{"model": "image classifier", "norm": "batchnorm", "kernel_size": 3, "mixing": "mixup", "optimizer": "adamw", "beta2": 0.99, "eps": 1e-06, "lr_schedule": "poly", "weight_decay": 0.4}
Rows from block 5 of a small image classifier, named by matrix and row number. Rows with one number belong to one channel. Each number is 500 + 40 x the weight over its row's rms, rounded and kept within 0 to 999. All counts start at 0. Numbers have three digits each.
After each channel's rows are labels from the 100 images, of 14848, where the channel reaches its highest value: "strongest on" is what is common among them. Only what is clearly more common there than usual is listed. The data: telescope images of galaxies (Galaxy Zoo DECaLS). In brackets: how many of the 100.
# convs1: grouped (8 groups) 3x3 conv (model.blocks.5.convs.1.weight, 168x21x3x3, each kernel summed), inputs within the group 0-20
# convs2: expand pointwise conv (model.blocks.5.convs.2.weight, 336x168x1x1, transposed), outputs 0-67

convs1.62:465452465463454444406453546522480529473509469537440499525505496
convs2.62:551496481507497520443487442493501461494529433421524441536517507482515431410489546501428525558536525484522483514480571443515506535489549504491545454497464491526452456488563422535505467494462414491506566497
strongest on: shape: featured or disk (69); spiral arms: yes (40)

convs1.20:475484520469428495525573523431462492524501496432479483430534539
convs2.20:377560469518411502548512450502454498477487484527504458439464502611497422452379492469506475531482450508455455506511507508510501525443473485453539480507497533443479546410516474495460522447472533447483426566
strongest on: spiral arms: yes (40); bulge size: small (25)

convs1.104:477481476461502442494469411497485522447512546480417523461465454
convs2.104:486456488474467464524518442485413453513498484518526431493562527541433476535469500488494560537514535545478529472506532523472545482482509402455507561527489558507530537514569569497483519524520541530495506524
strongest on: shape: featured or disk (62); edge-on disk: yes (51); roundness: cigar-shaped (33)

convs1.105:489468470527521552490527426530497555436471543585528490540491472
convs2.105:499464471441526518512494508506461511458453495431453523417451505531452495460511525455513477486532412455510484502535496483472495472514442491481492477469564542467559490479475525456474467551490474478581546507
strongest on: edge-on disk: no (52); spiral arms: yes (42)

convs1.156:520477432499444453467428487480489508527425511467520430452518519
convs2.156:515455479540540499476554498496526446453520534544536458423454511515546451427574514412529450540473426485519507533492588458534456394436474528518525483524462503491491540543559473554531514575470421481529545449
strongest on: edge-on disk: no (55); spiral arms: yes (44)

convs1.33:494405436536521523521482443489454450495455566486504499491526544
convs2.33:489483545589516499519471530500507486475573555518537506539491439523474493483479590502495464501504485539487502563494497524525513468513459517495524477552464471447528525483479520498485539479475435493490556492
strongest on: bar: no (30)

convs1.31:508506500471504521432503492489472515487544446495465467504392414
convs2.31:572475449510546494473440520443466522482508523496464442505443506464553514470474499523423441526541470453492569479488460473417464416515421489516483481527457522530475508454467441584488485509409480509473529487
strongest on: shape: featured or disk (76); edge-on disk: yes (33)

convs1.81:519498497487540436485525529417519554473463477560555515441473457
convs2.81:593564477450470508531508464446519440533466520486560494532471538509514540475540540520521458476572513541451500408489480500458459580431485422431470485516525526528503512509495522569602455505510482523481527499
strongest on: edge-on disk: yes (30)

convs1.12:392488533448444508510554481444562512471504480496547482506504483
convs2.12:465484462410455475472462495425393469410505582437534461486504457483516480476504563459489467512467552420448517458427506478506560482478486526476446552510490520501488385481494431510452488486466468483525466508
strongest on: edge-on disk: yes (25)

convs1.38:506506484480454500549537478505527467508527595512517430532421453
convs2.38:439479491524456504494517483557526543514503503490477447504519482516439528484517552500506448558539524524454593564546415526507505409514464510551523429545534529490511533532545526467517499507520488476516499453
strongest on: shape: featured or disk (69); edge-on disk: yes (28)

convs1.95:467489501514415469469470482409456496502443504548544461494480546
convs2.95:531461513495548504464388493478479481429482461535563531467460432448521500440468499465532503489458489448530547412541539453511599492455483509530569519519498565557495471604478456576531521477450447450554403421
strongest on: roundness: cigar-shaped (33); edge-on disk: yes (30)

convs1.64:514467435483433490468503398512457468492552559516540478501499512
convs2.64:499505447471475438491479509448522527443472515502449509553440594475522460486431567498499530577360466503524513545520503467485479506520484410484489453522475528499497437508471472425552470476469526510425476539
strongest on: shape: featured or disk (68)

convs1.26:460498518540479449506504457447510476452455477518548558468452413
convs2.26:509530503525482585568437514528503528470505504463430542447537483409475509514416501433494501547442491469484512435519424476501559481560430504476501470470470460549441423517533473488449481422511499500488448590
strongest on: shape: featured or disk (63); edge-on disk: yes (36)

convs1.101:462442490478522514557493525445520456496481469479403498488418513
convs2.101:458506470514521524556444446477418527456526446482472446400499457546475429553508508512425488443490507547401469490469560448477506552468424481448502516457560447378499481469512520429480549448482478444526546479
strongest on: spiral arms: yes (41)

convs1.117:439449450519478447412485531505484427483437476476478487491504481
convs2.117:484486477484503501466589458516531469570495489501463431513609523509423509468445508529546433577452552493467442518380457430489489464471496504518481503524541562517468509464536483527533437490494429498526508485
strongest on: edge-on disk: yes (40); roundness: cigar-shaped (30)

convs1.90:466468527493464568503557490565443431535492431496483474476536482
convs2.90:525382510516447450512447497492447476469547523497478465497532545574470453426385530489476466471507515524504553502489537481487467428401443452464538535429492485513462543475487468509488514429504459471412479460
strongest on: edge-on disk: yes (36)

convs1.93:470530456404469504493516517433490575510484549491508485477467435
convs2.93:504522447517512480466398471550452514433540449484409527499593550528450478499477483477499447500500498415456563471501504453523443562498524446486490468518448534564420392495508448553470502465476473544409456513
strongest on: edge-on disk: yes (43); roundness: cigar-shaped (26)

convs1.8:500452473407419532538471456461553464510519485516525531523466487
convs2.8:459474523497485477491446506556492507460501570435450435522517492566441485477415468532475461460484552494464602482441494551501527472515447455458488560524514452501456450535501502474460427463510533458482491510
strongest on: shape: featured or disk (82); edge-on disk: no (76); spiral arms: yes (63)