{
  "arch": "resnext",
  "model": "image classifier",
  "image_size": 32,
  "horizontal_flip": false,
  "targets": ["roundness", "bar", "spiral arms", "spiral winding", "bulge size", "merging"],
  "dropout": 0.1,
  "widths": [192, 336, 576],
  "loss": "cross_entropy",
  "beta2": 0.99,
  "steps": 6600,
  "epochs": 76.5,
  "lr_schedule": "poly",
  "warmup_steps": 1320,
  "weight_decay": 0.4
}
Rows from block 3 of a small image classifier, named by matrix and row number. Rows with one number belong to one channel. Each number is 50 + 10 x the weight over its row's rms, rounded and kept within 0 to 99. All counts start at 0.
Before each channel's rows are labels from the 100 images, of 14848, where the channel reaches its highest value: "responds to" is what is common among them; "colour at peak" is the nearest of a few named colours to the mean colour under the peak. Only what is clearly more common there than usual is listed. The data: telescope images of galaxies (Galaxy Zoo DECaLS). In brackets: how many of the 100, against the usual share in percent.
# convs1: grouped (8 groups) 3x3 conv (model.blocks.3.convs.1.weight, 168x21x3x3, each kernel summed), inputs within the group 0-20
# convs2: expand pointwise conv (model.blocks.3.convs.2.weight, 336x168x1x1, transposed), outputs 0-47

responds to: shape: featured or disk (66 vs 30.5); edge-on disk: no (58 vs 24.7); bar: no (32 vs 12.9)
colour at peak: grey (54 vs 5.6); pink (25 vs 0.7)
convs1.16:44 57 45 33 47 54 48 42 41 44 45 34 55 57 38 53 30 39 31 52 41
convs2.16:32 44 46 45 42 42 65 38 64 58 28 53 48 71 42 51 51 47 66 22 32 39 43 57 39 52 60 47 39 34 33 45 46 52 50 47 40 52 51 40 53 36 41 39 47 46 45 53

responds to: shape: featured or disk (80 vs 30.5); edge-on disk: no (53 vs 24.7); spiral arms: yes (47 vs 18.8)
colour at peak: grey (86 vs 5.6)
convs1.6:30 52 38 33 42 46 52 39 49 51 50 41 65 37 42 46 42 54 32 48 59
convs2.6:60 54 45 45 59 51 45 54 69 28 51 49 49 49 65 43 42 61 47 42 54 32 59 40 32 49 55 32 57 54 73 55 41 40 45 73 45 54 43 35 49 55 44 52 41 48 61 52

responds to: roundness: cigar-shaped (47 vs 8.1); edge-on disk: yes (34 vs 5.2)
colour at peak: grey (87 vs 5.6)
convs1.57:40 52 48 44 48 51 31 34 58 37 53 75 57 37 49 49 56 56 45 64 52
convs2.57:41 41 51 41 67 64 47 56 38 38 54 51 50 40 59 42 41 62 44 52 45 54 36 46 48 48 57 40 58 53 50 43 40 48 52 52 54 46 55 61 32 46 54 34 37 36 33 38

responds to: shape: featured or disk (63 vs 30.5); edge-on disk: yes (27 vs 5.2)
colour at peak: grey (31 vs 5.6)
convs1.55:42 59 47 49 54 52 40 60 53 47 19 55 46 38 57 45 42 48 57 63 64
convs2.55:42 43 42 64 43 36 30 64 50 59 63 48 50 54 65 53 52 51 59 43 48 48 27 26 57 66 52 59 57 45 57 32 63 46 55 49 53 61 24 67 53 48 46 50 59 42 50 49

responds to: shape: featured or disk (62 vs 30.5); edge-on disk: yes (35 vs 5.2)
colour at peak: grey (70 vs 5.6)
convs1.20:45 35 27 54 42 41 47 44 51 25 52 54 50 51 46 63 42 45 45 36 52
convs2.20:48 54 37 86 52 40 39 50 54 34 41 34 47 61 48 61 42 42 48 57 53 55 51 49 19 45 46 40 57 56 56 62 49 51 49 53 26 62 49 40 65 35 54 46 45 39 55 59

responds to: roundness: cigar-shaped (29 vs 8.1); edge-on disk: yes (27 vs 5.2)
colour at peak: grey (58 vs 5.6); pink (35 vs 0.7)
convs1.120:42 54 57 61 43 39 49 46 60 61 50 37 40 51 32 51 36 49 29 54 64
convs2.120:54 38 38 46 45 46 58 52 43 39 58 41 44 48 55 40 68 43 43 41 54 40 49 46 18 44 64 36 43 59 62 44 54 43 53 58 42 51 46 39 54 60 45 43 44 53 31 37

responds to: shape: featured or disk (62 vs 30.5); edge-on disk: no (52 vs 24.7); spiral arms: yes (41 vs 18.8)
colour at peak: brown (34 vs 12); grey (26 vs 5.6)
convs1.86:36 54 27 58 40 42 35 40 65 44 46 32 45 51 56 54 45 47 53 58 45
convs2.86:58 43 39 54 36 33 54 58 59 58 63 57 35 54 65 53 44 47 53 49 32 46 45 52 46 51 62 46 67 49 57 39 46 35 43 51 50 62 59 54 63 49 51 57 49 43 52 68

responds to: shape: featured or disk (73 vs 30.5); spiral arms: yes (41 vs 18.8)
colour at peak: grey (69 vs 5.6)
convs1.131:47 39 59 38 55 45 27 32 62 40 55 50 47 51 47 62 46 46 39 35 44
convs2.131:65 23 49 67 45 50 37 29 58 48 38 38 50 58 39 49 35 38 42 42 38 61 57 58 40 49 60 33 38 53 58 61 46 45 49 53 24 32 40 45 66 55 35 30 52 41 44 46

responds to: roundness: cigar-shaped (39 vs 8.1)
colour at peak: grey (80 vs 5.6)
convs1.138:56 37 37 57 49 52 53 37 53 52 33 33 35 50 44 44 47 44 57 43 28
convs2.138:52 36 57 38 60 54 45 31 45 45 50 35 39 46 59 64 59 61 49 52 44 49 51 34 25 41 50 36 47 53 60 48 35 59 49 60 47 53 64 58 53 53 33 55 45 48 47 46

responds to: shape: featured or disk (60 vs 30.5); edge-on disk: no (53 vs 24.7); spiral arms: yes (41 vs 18.8)
colour at peak: grey (42 vs 5.6); brown (39 vs 12)
convs1.97:40 65 40 71 49 46 47 50 62 62 59 61 43 53 56 59 60 36 47 34 53
convs2.97:65 36 46 49 57 39 36 52 55 55 40 45 26 51 68 59 42 53 52 42 34 58 53 37 29 52 55 21 46 48 64 38 47 48 58 45 35 33 54 49 52 60 45 58 48 55 55 45

responds to: shape: featured or disk (63 vs 30.5); spiral arms: yes (41 vs 18.8)
colour at peak: brown (51 vs 12)
convs1.64:59 38 49 49 43 69 50 58 58 49 41 46 66 47 62 44 46 54 35 29 40
convs2.64:56 40 55 66 35 42 41 50 54 41 46 73 65 57 60 60 38 63 52 57 51 48 47 61 62 46 70 64 54 44 65 43 45 53 36 48 56 41 32 47 58 64 51 60 53 45 68 52

responds to: roundness: cigar-shaped (32 vs 8.1)
colour at peak: grey (48 vs 5.6); brown (40 vs 12)
convs1.47:39 53 38 45 45 36 36 35 38 39 49 72 56 37 48 49 60 54 44 49 56
convs2.47:40 45 53 37 79 73 45 41 48 44 49 48 49 39 48 43 36 54 31 50 54 53 47 41 52 40 45 35 44 53 47 52 52 25 69 50 53 55 55 50 38 58 48 58 20 51 35 43