Rows from block 8 of a small image classifier, named by matrix and row number. Rows with one number belong to one channel. Each number is 128 + 32 x the weight over its row's rms, rounded and kept within 0 to 255. All counts start at 0. Numbers have three digits each.
After each channel's rows are labels from the 100 images, of 14848, where the channel reaches its highest value: "patch colour" is the nearest of a few named colours to the mean colour under the peak. Only what is clearly more common there than usual is listed. The data: telescope images of galaxies (Galaxy Zoo DECaLS).
# convs1: grouped (16 groups) 3x3 conv (model.blocks.8.convs.1.weight, 288x18x3x3), inputs within the group 0-17, a 3x3 kernel for each
# convs2: expand pointwise conv (model.blocks.8.convs.2.weight, 576x288x1x1, transposed), outputs 0-115

convs1.105:106159150104126188135097169142096154133135105136107144126154119066076115111088154132156161071091152050121140115084103168133062165158107104150098056155126140111161144132148128100147063130156107103039157141066130126098106088115153130049154145107119143137133109144101126164093173138106147150112085138126038049128132132146082123148155164149102153119140158075097088127125102082045139115088115116100104123109149154131106076094182139115156150137174106124153069132142129157191091111140081116148
convs2.105:144146107109162190117128110133140117138078181136181158138163147117155123157139151163068083226120164128154098106136180096120097131141143140152087070111102106151108116105120078127100109172170135099066133167089121180165093143148129156138138125120125096151197150109138140109178134149128158173073081114176078199133169132124105161146145094133114118117131
patch colour: grey

convs1.58:071114124038122094098068158074102142176098119189086146147159175146164153143136151145144136162155112101142095131114097198145085105072034125108130104100096125097123154094144129144166135047136133117143157134110155196161121094102137133137126110160141126131125116152159137151086059076181151111122072064152129165160156161148116153173140162132152094150154160069113106091077181133046153088122115093161116090071096147146140132148125135099134121085178161134137138130122147136137114159116161117170
convs2.58:140173092093165080159118072072111141082130078092162139093126171141122129140181101097092093145059147174081103114130171072153165107155095174163164119093138058151094130191153102158149136172131156131121086146039131068121134100150132115163129124085130144154086103112087127100075168101147118094147134148140115148086118120118146092144174108146152133147092
patch colour: grey

convs1.109:160091112127117075128159114153078104136093057042086156162121090157111137130109122151087105110127079154128074107085094142101088145171121152131159151171128139100083192145160129110134115134177175115145094131091096116180148141118111137179085138188121107089155104122150146098147126125139140182127156211152112116126119071163155055105086045152069129117122089110162153141165101124070140143090062165145153134131115148137106130132160108130105135155166121152154071032077105144161117130145111123155
convs2.109:139085174139156122133101154150113149141148132100181141103160107177092167075114146138094102093084123106111082162160184147124112195091126086182091085089137087148108182127116075156116137142069121135173122101145106114167130112089116104153105157095139083131081153065108087128066125145160147127159159065081168118125096123133129179083147090153155142176078
patch colour: brown; grey

convs1.185:129140104182134178096075094108157178137115143161155087152099159119167125028162139114109143099132120118071106081165092073156131078146113110125155131111124145143080123105093137165076135126150102108173166158126104162144074087072157148142084137136164112085102120057050141137151108070087118144078121134150136073106139114069130110107162134126116153130130117176137051098144069055151155146121135143176194083111119128175079146138148099123127092072104130106090146110121126111126175152171169141124
convs2.185:109105106111130103153132136122138066099060099147089125085121125078120151130139204114192187093165099134115169192107145127154132132116100134174135144095117182138130136163104136088154108147171138073079116136117175176170110079168143138085117156092152121112161152046113096165075123146117087096135158138091101177121151163126074095102123152096085127148119
patch colour: grey

convs1.175:101193147168150112138072128230160163143099107144137170121093161131174096154112104139142114124156146080104130141123115110102133088172178067069160126135127098128127078056118162157161083104096139116187114164160152110138135059126157115124138139158126117165105130122167127156100146123079140096185146139064192169157147116108060124091154119139140139112058097194103141135080129145147120149145122095173146146138047126132126164119154134142162065059115134147115114149148101127171146174126112088067
convs2.175:131151131128144111144153091129134069135084101064097086099073078124121105126142103109118095144131159141173118099124134135166112110102153173129134084109140148099103109071119100122116112164158141117111116111080116134117173108113139096170132168088155216088130120105045140103130120058151169144141083139080124126103148126115094138142150110123040055160122
patch colour: brown; grey

convs1.139:088067151151143134167033148131202139111146118089135110045111163144149080152079074078139135140162099132118099151141111159138102128125160163111103137144129096074179133142148124100167090085144162098114154144150114090181142135097126124127138138174081151158144152148166145074133139118063134076151134141162084094165137156155092119134127083170160127140191129115152085117121110079153092135110093113136142126179142192089153162136094106110207167171187161161079130052158134112146155138157122102172
convs2.139:161116120114135145101113163094094130171097082135201141063102077155088046128127078111049087118074160137191171146084079119150123091149164127122100129137154140133134073140123115131114137110115188133159096060075122120073142138087112130148108035125134129116146014098116142102197094099110134099046107125091128102123116118130104119193073090114136101127120
patch colour: grey

convs1.80:102158154123147127154150130105142124059133144175132080113147132145142111154140122084159139078140146145098100094088061134124155045136078189114160112084184097086166230137102144096137075108128147083158153157135071100099125152071092149151086114158079159159090155143146150139048099106106121079171118100171135123133122124140093152125121153114147121122125112106104070145129139063142120163122109170104115137145135072111108076107079149107131114156093117116134116057079056130095072111163124085089
convs2.80:118155145132156118086043133164156150178142140110150093094155104175088143093138114099118114111093112135141091109161033084151136067114089120128107125188118130140086180142108132138146127094125098147113185059124128173169159115136056100139082129124129137205098118134110100139121125158094153127123155135151200082161174142136119119117124099139158110111082
patch colour: grey

convs1.6:192124156156134101172130134128102132160118124140150102128146136093112108117109150141121103125152104168068101153146119109099132097115193080084088172120155103146082177155115075167071134159162139124078083153032115118101125073164159143153116131097086165158101070171066137167216124078073121089133117137134123185112148087111080123076121102105104122069173077117067090122150104094126104109106128159084108106125116141129117151113118089102073093068148112089101110107079081099106164153133139143109
convs2.6:120125070094140139095128109095150112120134176116187144097105081169143127107109142121086104171089195114185161173135182104111124097087146107188165166100200068164115108098136149100144082131104103132199089149170090120192108118063152076131162183052083117115107137142093115131171089058123121105181186106038115126098123112179144149147140128123173124154144
patch colour: brown

convs1.150:140121173125162168117106093105151160181081177025072207073112133132137126115105124111100214125144107120157061135117096178102124120126060121124087114170091129188121119127174145142151095137110104120118144134142124083160134174125156133130100149160118055104139146124142092146130126101027115116123131184127157133155113180045122183176154088154146100132133148138063125140142167134086086114089102117116131142095155091111157139157153126136171098123200143141161137148124158102093149124169164120117
convs2.150:097108087099116075114099148093129072149152181114184058110088167129138116143105104176149136145098179119128095170120153065164104131117114139113096154134167153118212172119100152141138111163103091114159158173146064115179084095118095163092135116084139131121096145080105154134093137104151115132118137125099124167124180125103126158105162163108096086142145
patch colour: grey