From a checkpoint of a small image classifier: 2.91M parameters, activation relu.
Rows from block 8 of a small image classifier, named by matrix and row number. Rows with one number belong to one channel. Each number is 500 + 40 x the weight over its row's rms, rounded and kept within 0 to 999. All counts start at 0. Numbers have three digits each. After the name is the row's rms in percent of the matrix's.
After each channel's rows are labels from the 100 images, of 14848, where the channel reaches its highest value: "colour at peak" is the nearest of a few named colours to the mean colour under the peak. Only what is clearly more common there than usual is listed. The data: telescope images of galaxies (Galaxy Zoo DECaLS).
# convs1: grouped (16 groups) 3x3 conv (model.blocks.8.convs.1.weight, 288x18x3x3), inputs within the group 0-17, a 3x3 kernel for each
# convs2: expand pointwise conv (model.blocks.8.convs.2.weight, 576x288x1x1, transposed), outputs 0-115

convs1.281 101:460502443501517513441499442448448456516457492588491496491457519479543537487536513388526486465537471461513486478477557489489502489451539558482506522498532473473498494522530460447519488435509459477533494539526467519481489447545505531505503518487490472543500520511482505487453512564488479517467436531418453421500463515377465545437500509514572480455510460532502491597540593524492568492529534502452525498401486405473408493533575442485547495463518511464510442471509456480468473444472415483448
convs2.281 091:499485478542532500535477446529544503422539549466488446461451471509472548505543472458491480465531528543478532503463536437535523487489613543513520632439490469518504514480553564528484494494412435497491518560504486500605486530531454457508502508486485518532471500548463522549451496490562483529561541527439502511473492505558550521437514528438494493489518
colour at peak: brown

convs1.161 104:430508477488512477415455414464467421484512495546466553523513431500527454454473443458441515412518510415553460502551496506446531486483561489450521460518528481417488465495444473515475459496486538479390473476416511513482527482446500513470464521528509463527548512532557455501496483495492463461410544434491537395470555487504454476455492452454525456494530436525498500518481538507466536466490497497481519455483547534513418513524450465480469442463442483515462433524469510469430486488430518470449
convs2.161 112:486518519428548489468487478476479497442483504489465561475497489508503460548462462507467467441505551529532472474482511473545501481499527503523404565549482469532434481469509493528456504527535521489497536538450467460474477523512508452494459530436463489497490482495555502487521517546499514562490410522493533531447495545528519476569460498443498483506516
colour at peak: grey; brown

convs1.165 103:522533507578475477510433476438446408506445573506512636485498488552546505524442535613475431568521441493471377440467552514513471547492441457493492490495481479511484510566538528450483524472434526518470501454496517490499514493505467468520525476439450518438549511459539510518483502503479492488519475458482520557489546558536456462565521520549457427527490459420455448450472530481552570478504475546488476464513541428507550526518487547504465498479506508507512485478432482514499534538524522440471
convs2.165 101:466492526462460518499437484474427490465501542500481458488536525439486489491472502428444518491477492537430471500436539519509514467522462472547494470474495534488424473547456488459471532528508389585462461463566549425507526464532464512500454478536406500460447508546574487432485537494496466523461537490546492506413503491552563440462513488564544508419502
colour at peak: grey

convs1.189 095:481433500543532509506555592509427480528514457560458465544513521475522429553550470426460538485532506526516508525425470544499456528446461496473487546476500522435479513504472445524452494487462592496437493543475453491485541530519502455468460430487513468488499541457540551528439464519425597477576481502487411473501556483494488548423555482474538517444494568514450496495510436521529469572508539538457465533557498487455507526500490514530487526446434527530525492500515592505478584436456529470476
convs2.189 100:484510480522515475485469526478426453546505597464473507458502533510481483557512501528471473468511544457483514530492402517477497428433505489517527524497505554526533478490483508491432518409479492511488487445544502529513496505510485554515491498530451467513498509537527515545491542510509518465481497534516547477505530470522539412431471496480534447560487
colour at peak: brown; grey

convs1.194 098:394468480463534513488590531556510501521494459551472462483511570540452587563498520501476487558476499564511439530437462572519455463455432532506487534489446484475460558529510479507464532444501437473424459542537443443523502550541456514465422420469480479544519494510543487491516515537535525501547559475473449473529545469474533492467509495440510518380502564466502533556525493532499456484485483575522530476514497519521481566509481411544453541483478510484410555522441482508517501520534466460498
convs2.194 103:482467455532479440509447513478419552529490567516526464492541492502466482492491493499401437451409492496557538453436448483535434512511503495504520499497501576435496463474497447494502479409498473556525523390461490466526468514500487469456451520466479448527463452535478439517559533487505509480498451483517516502516577463471475456512447471468534549506485
colour at peak: brown; grey

convs1.143 102:432443460420524537516481539480478490523538501562538500450472554424494528494491493434512537476512542509545538449498388529476462473484513446464449529562443514507506562489446516569490538515493456473452518572458519496513455480449510486462489503544494501509505513533530504470510523533433544510490499502440450407517503512499523537447472437560551501577552617508505433447519414538503514414510475523418476511468424580494468505540549523467474504514486453499562522449460477483452504552466520508490
convs2.143 095:465540487527533538557516545518469490465455484527567459535538527507504478518553451534489530512442494519517503542462411463506432544535454513501510419541480479522502432508463482514474506586487603488459528492481467409455523533515511479494431542530464502556510451471548554514496514566552508474488416557540506468529489472495490529518533428547407416554489
colour at peak: grey

convs1.79 096:465484413516538492430463548468489391427541576467488453507516446498536500452495537467437488488483575541479475452464551474505502472423532455472513448499519399491538470544550547503530476487469561542507566467474476520439404435579535499522467543432503501447537558469442469523454519469496557488437515476471467519508467561478433454587520495464490496499500459480512515522546522523452525466502513501504533453453478492493490502552461502540413463456512481518531530486429484492545490514539565519457
convs2.79 101:458451488513520487475571510492445522480393608515529445489514491475538491483461534554567487487495508446418400507462572411503526533457494518496515472454476467444497581493491491540521496522467498494492512497475499469552476507472451509522467488488515526429487558534465513555497494526539465409470443538407485528469516491435405476424523480402459462560484
colour at peak: grey

convs1.121 096:511481524486510486545520491534532523510500499573501473489516528506544539504458453554518534466468483511474449513494555503520513535475494489494502536481540567402430557522446473558498542559533511554513487518487572552521516469437474514471466541558527491501530503503589524512502512476420531465464562585552529534496510527521482461480483511527557546546573524475495508500474445502456506539450499404523462420469442517453476469489435435496420437419493485446443449408419491580545476516461543491441
convs2.121 082:487562502465527559457510500528510464531502548510508500467500577500516420492537503492436480574495490519509496476448417570485484458457472601542554506574517592532461419538549466474494454505467474596567476475545521525496528458519505512530525520546490453512460537531500550504527506462482561484464448509522501474510517563523548489571510425548546476602551
colour at peak: grey

convs1.179 103:515533509503470572455470519524438556540450535501490581534527534495476474581582528541481495468469439501480452443506570450485536502458530491491507420489514458528507510543497454515465461434415577447403487484459524477481518482449482479471431485485457497581452498492532474521448457430516478502485577517521507511542452503456483406526480487469476507455482495489529514499517529394512588495519416541520479583547512468536573469505533471457502472487472498509491523483471509459503544497444557470419
convs2.179 107:490572539514471533508529504475459470490535426521518516560436509425462455540508507508535500489491480519510543461460534490439512470526510573472554507432514537556532521511430508450513489456525420540498462506507539454510502446469528393505511546490504497405529512480504490542533483515511528487515528487519514485418481607516499453491523483515575483468451
colour at peak: grey

convs1.77 100:491461404530488453536531479523412511561413500496506432466457533523510515527509460458503404478499425471531515459522554505466520456505509558515597541511542529519483569478471500494488515499528415544536509536483511492547542549509532494523497483545489503410528517483549522524484520548532478543508432518548501599475514591472523569430483442483472467523474553428491536466488493503506518482438489406447555419494542471483547454480562466457548463489494465526523495536556474476522457541522452520534
convs2.77 092:536538458558515526443433530514544539540505532482519561436488511534501534573521401499437428457471515531528497456531360523525555471512507446576480504517516516521507468492478445405488434426536574530546451448509521479498435488492543519491462410533418433512460498553475515459546446534542539552487484462475489522438527514469528465448449522528533554454523
colour at peak: brown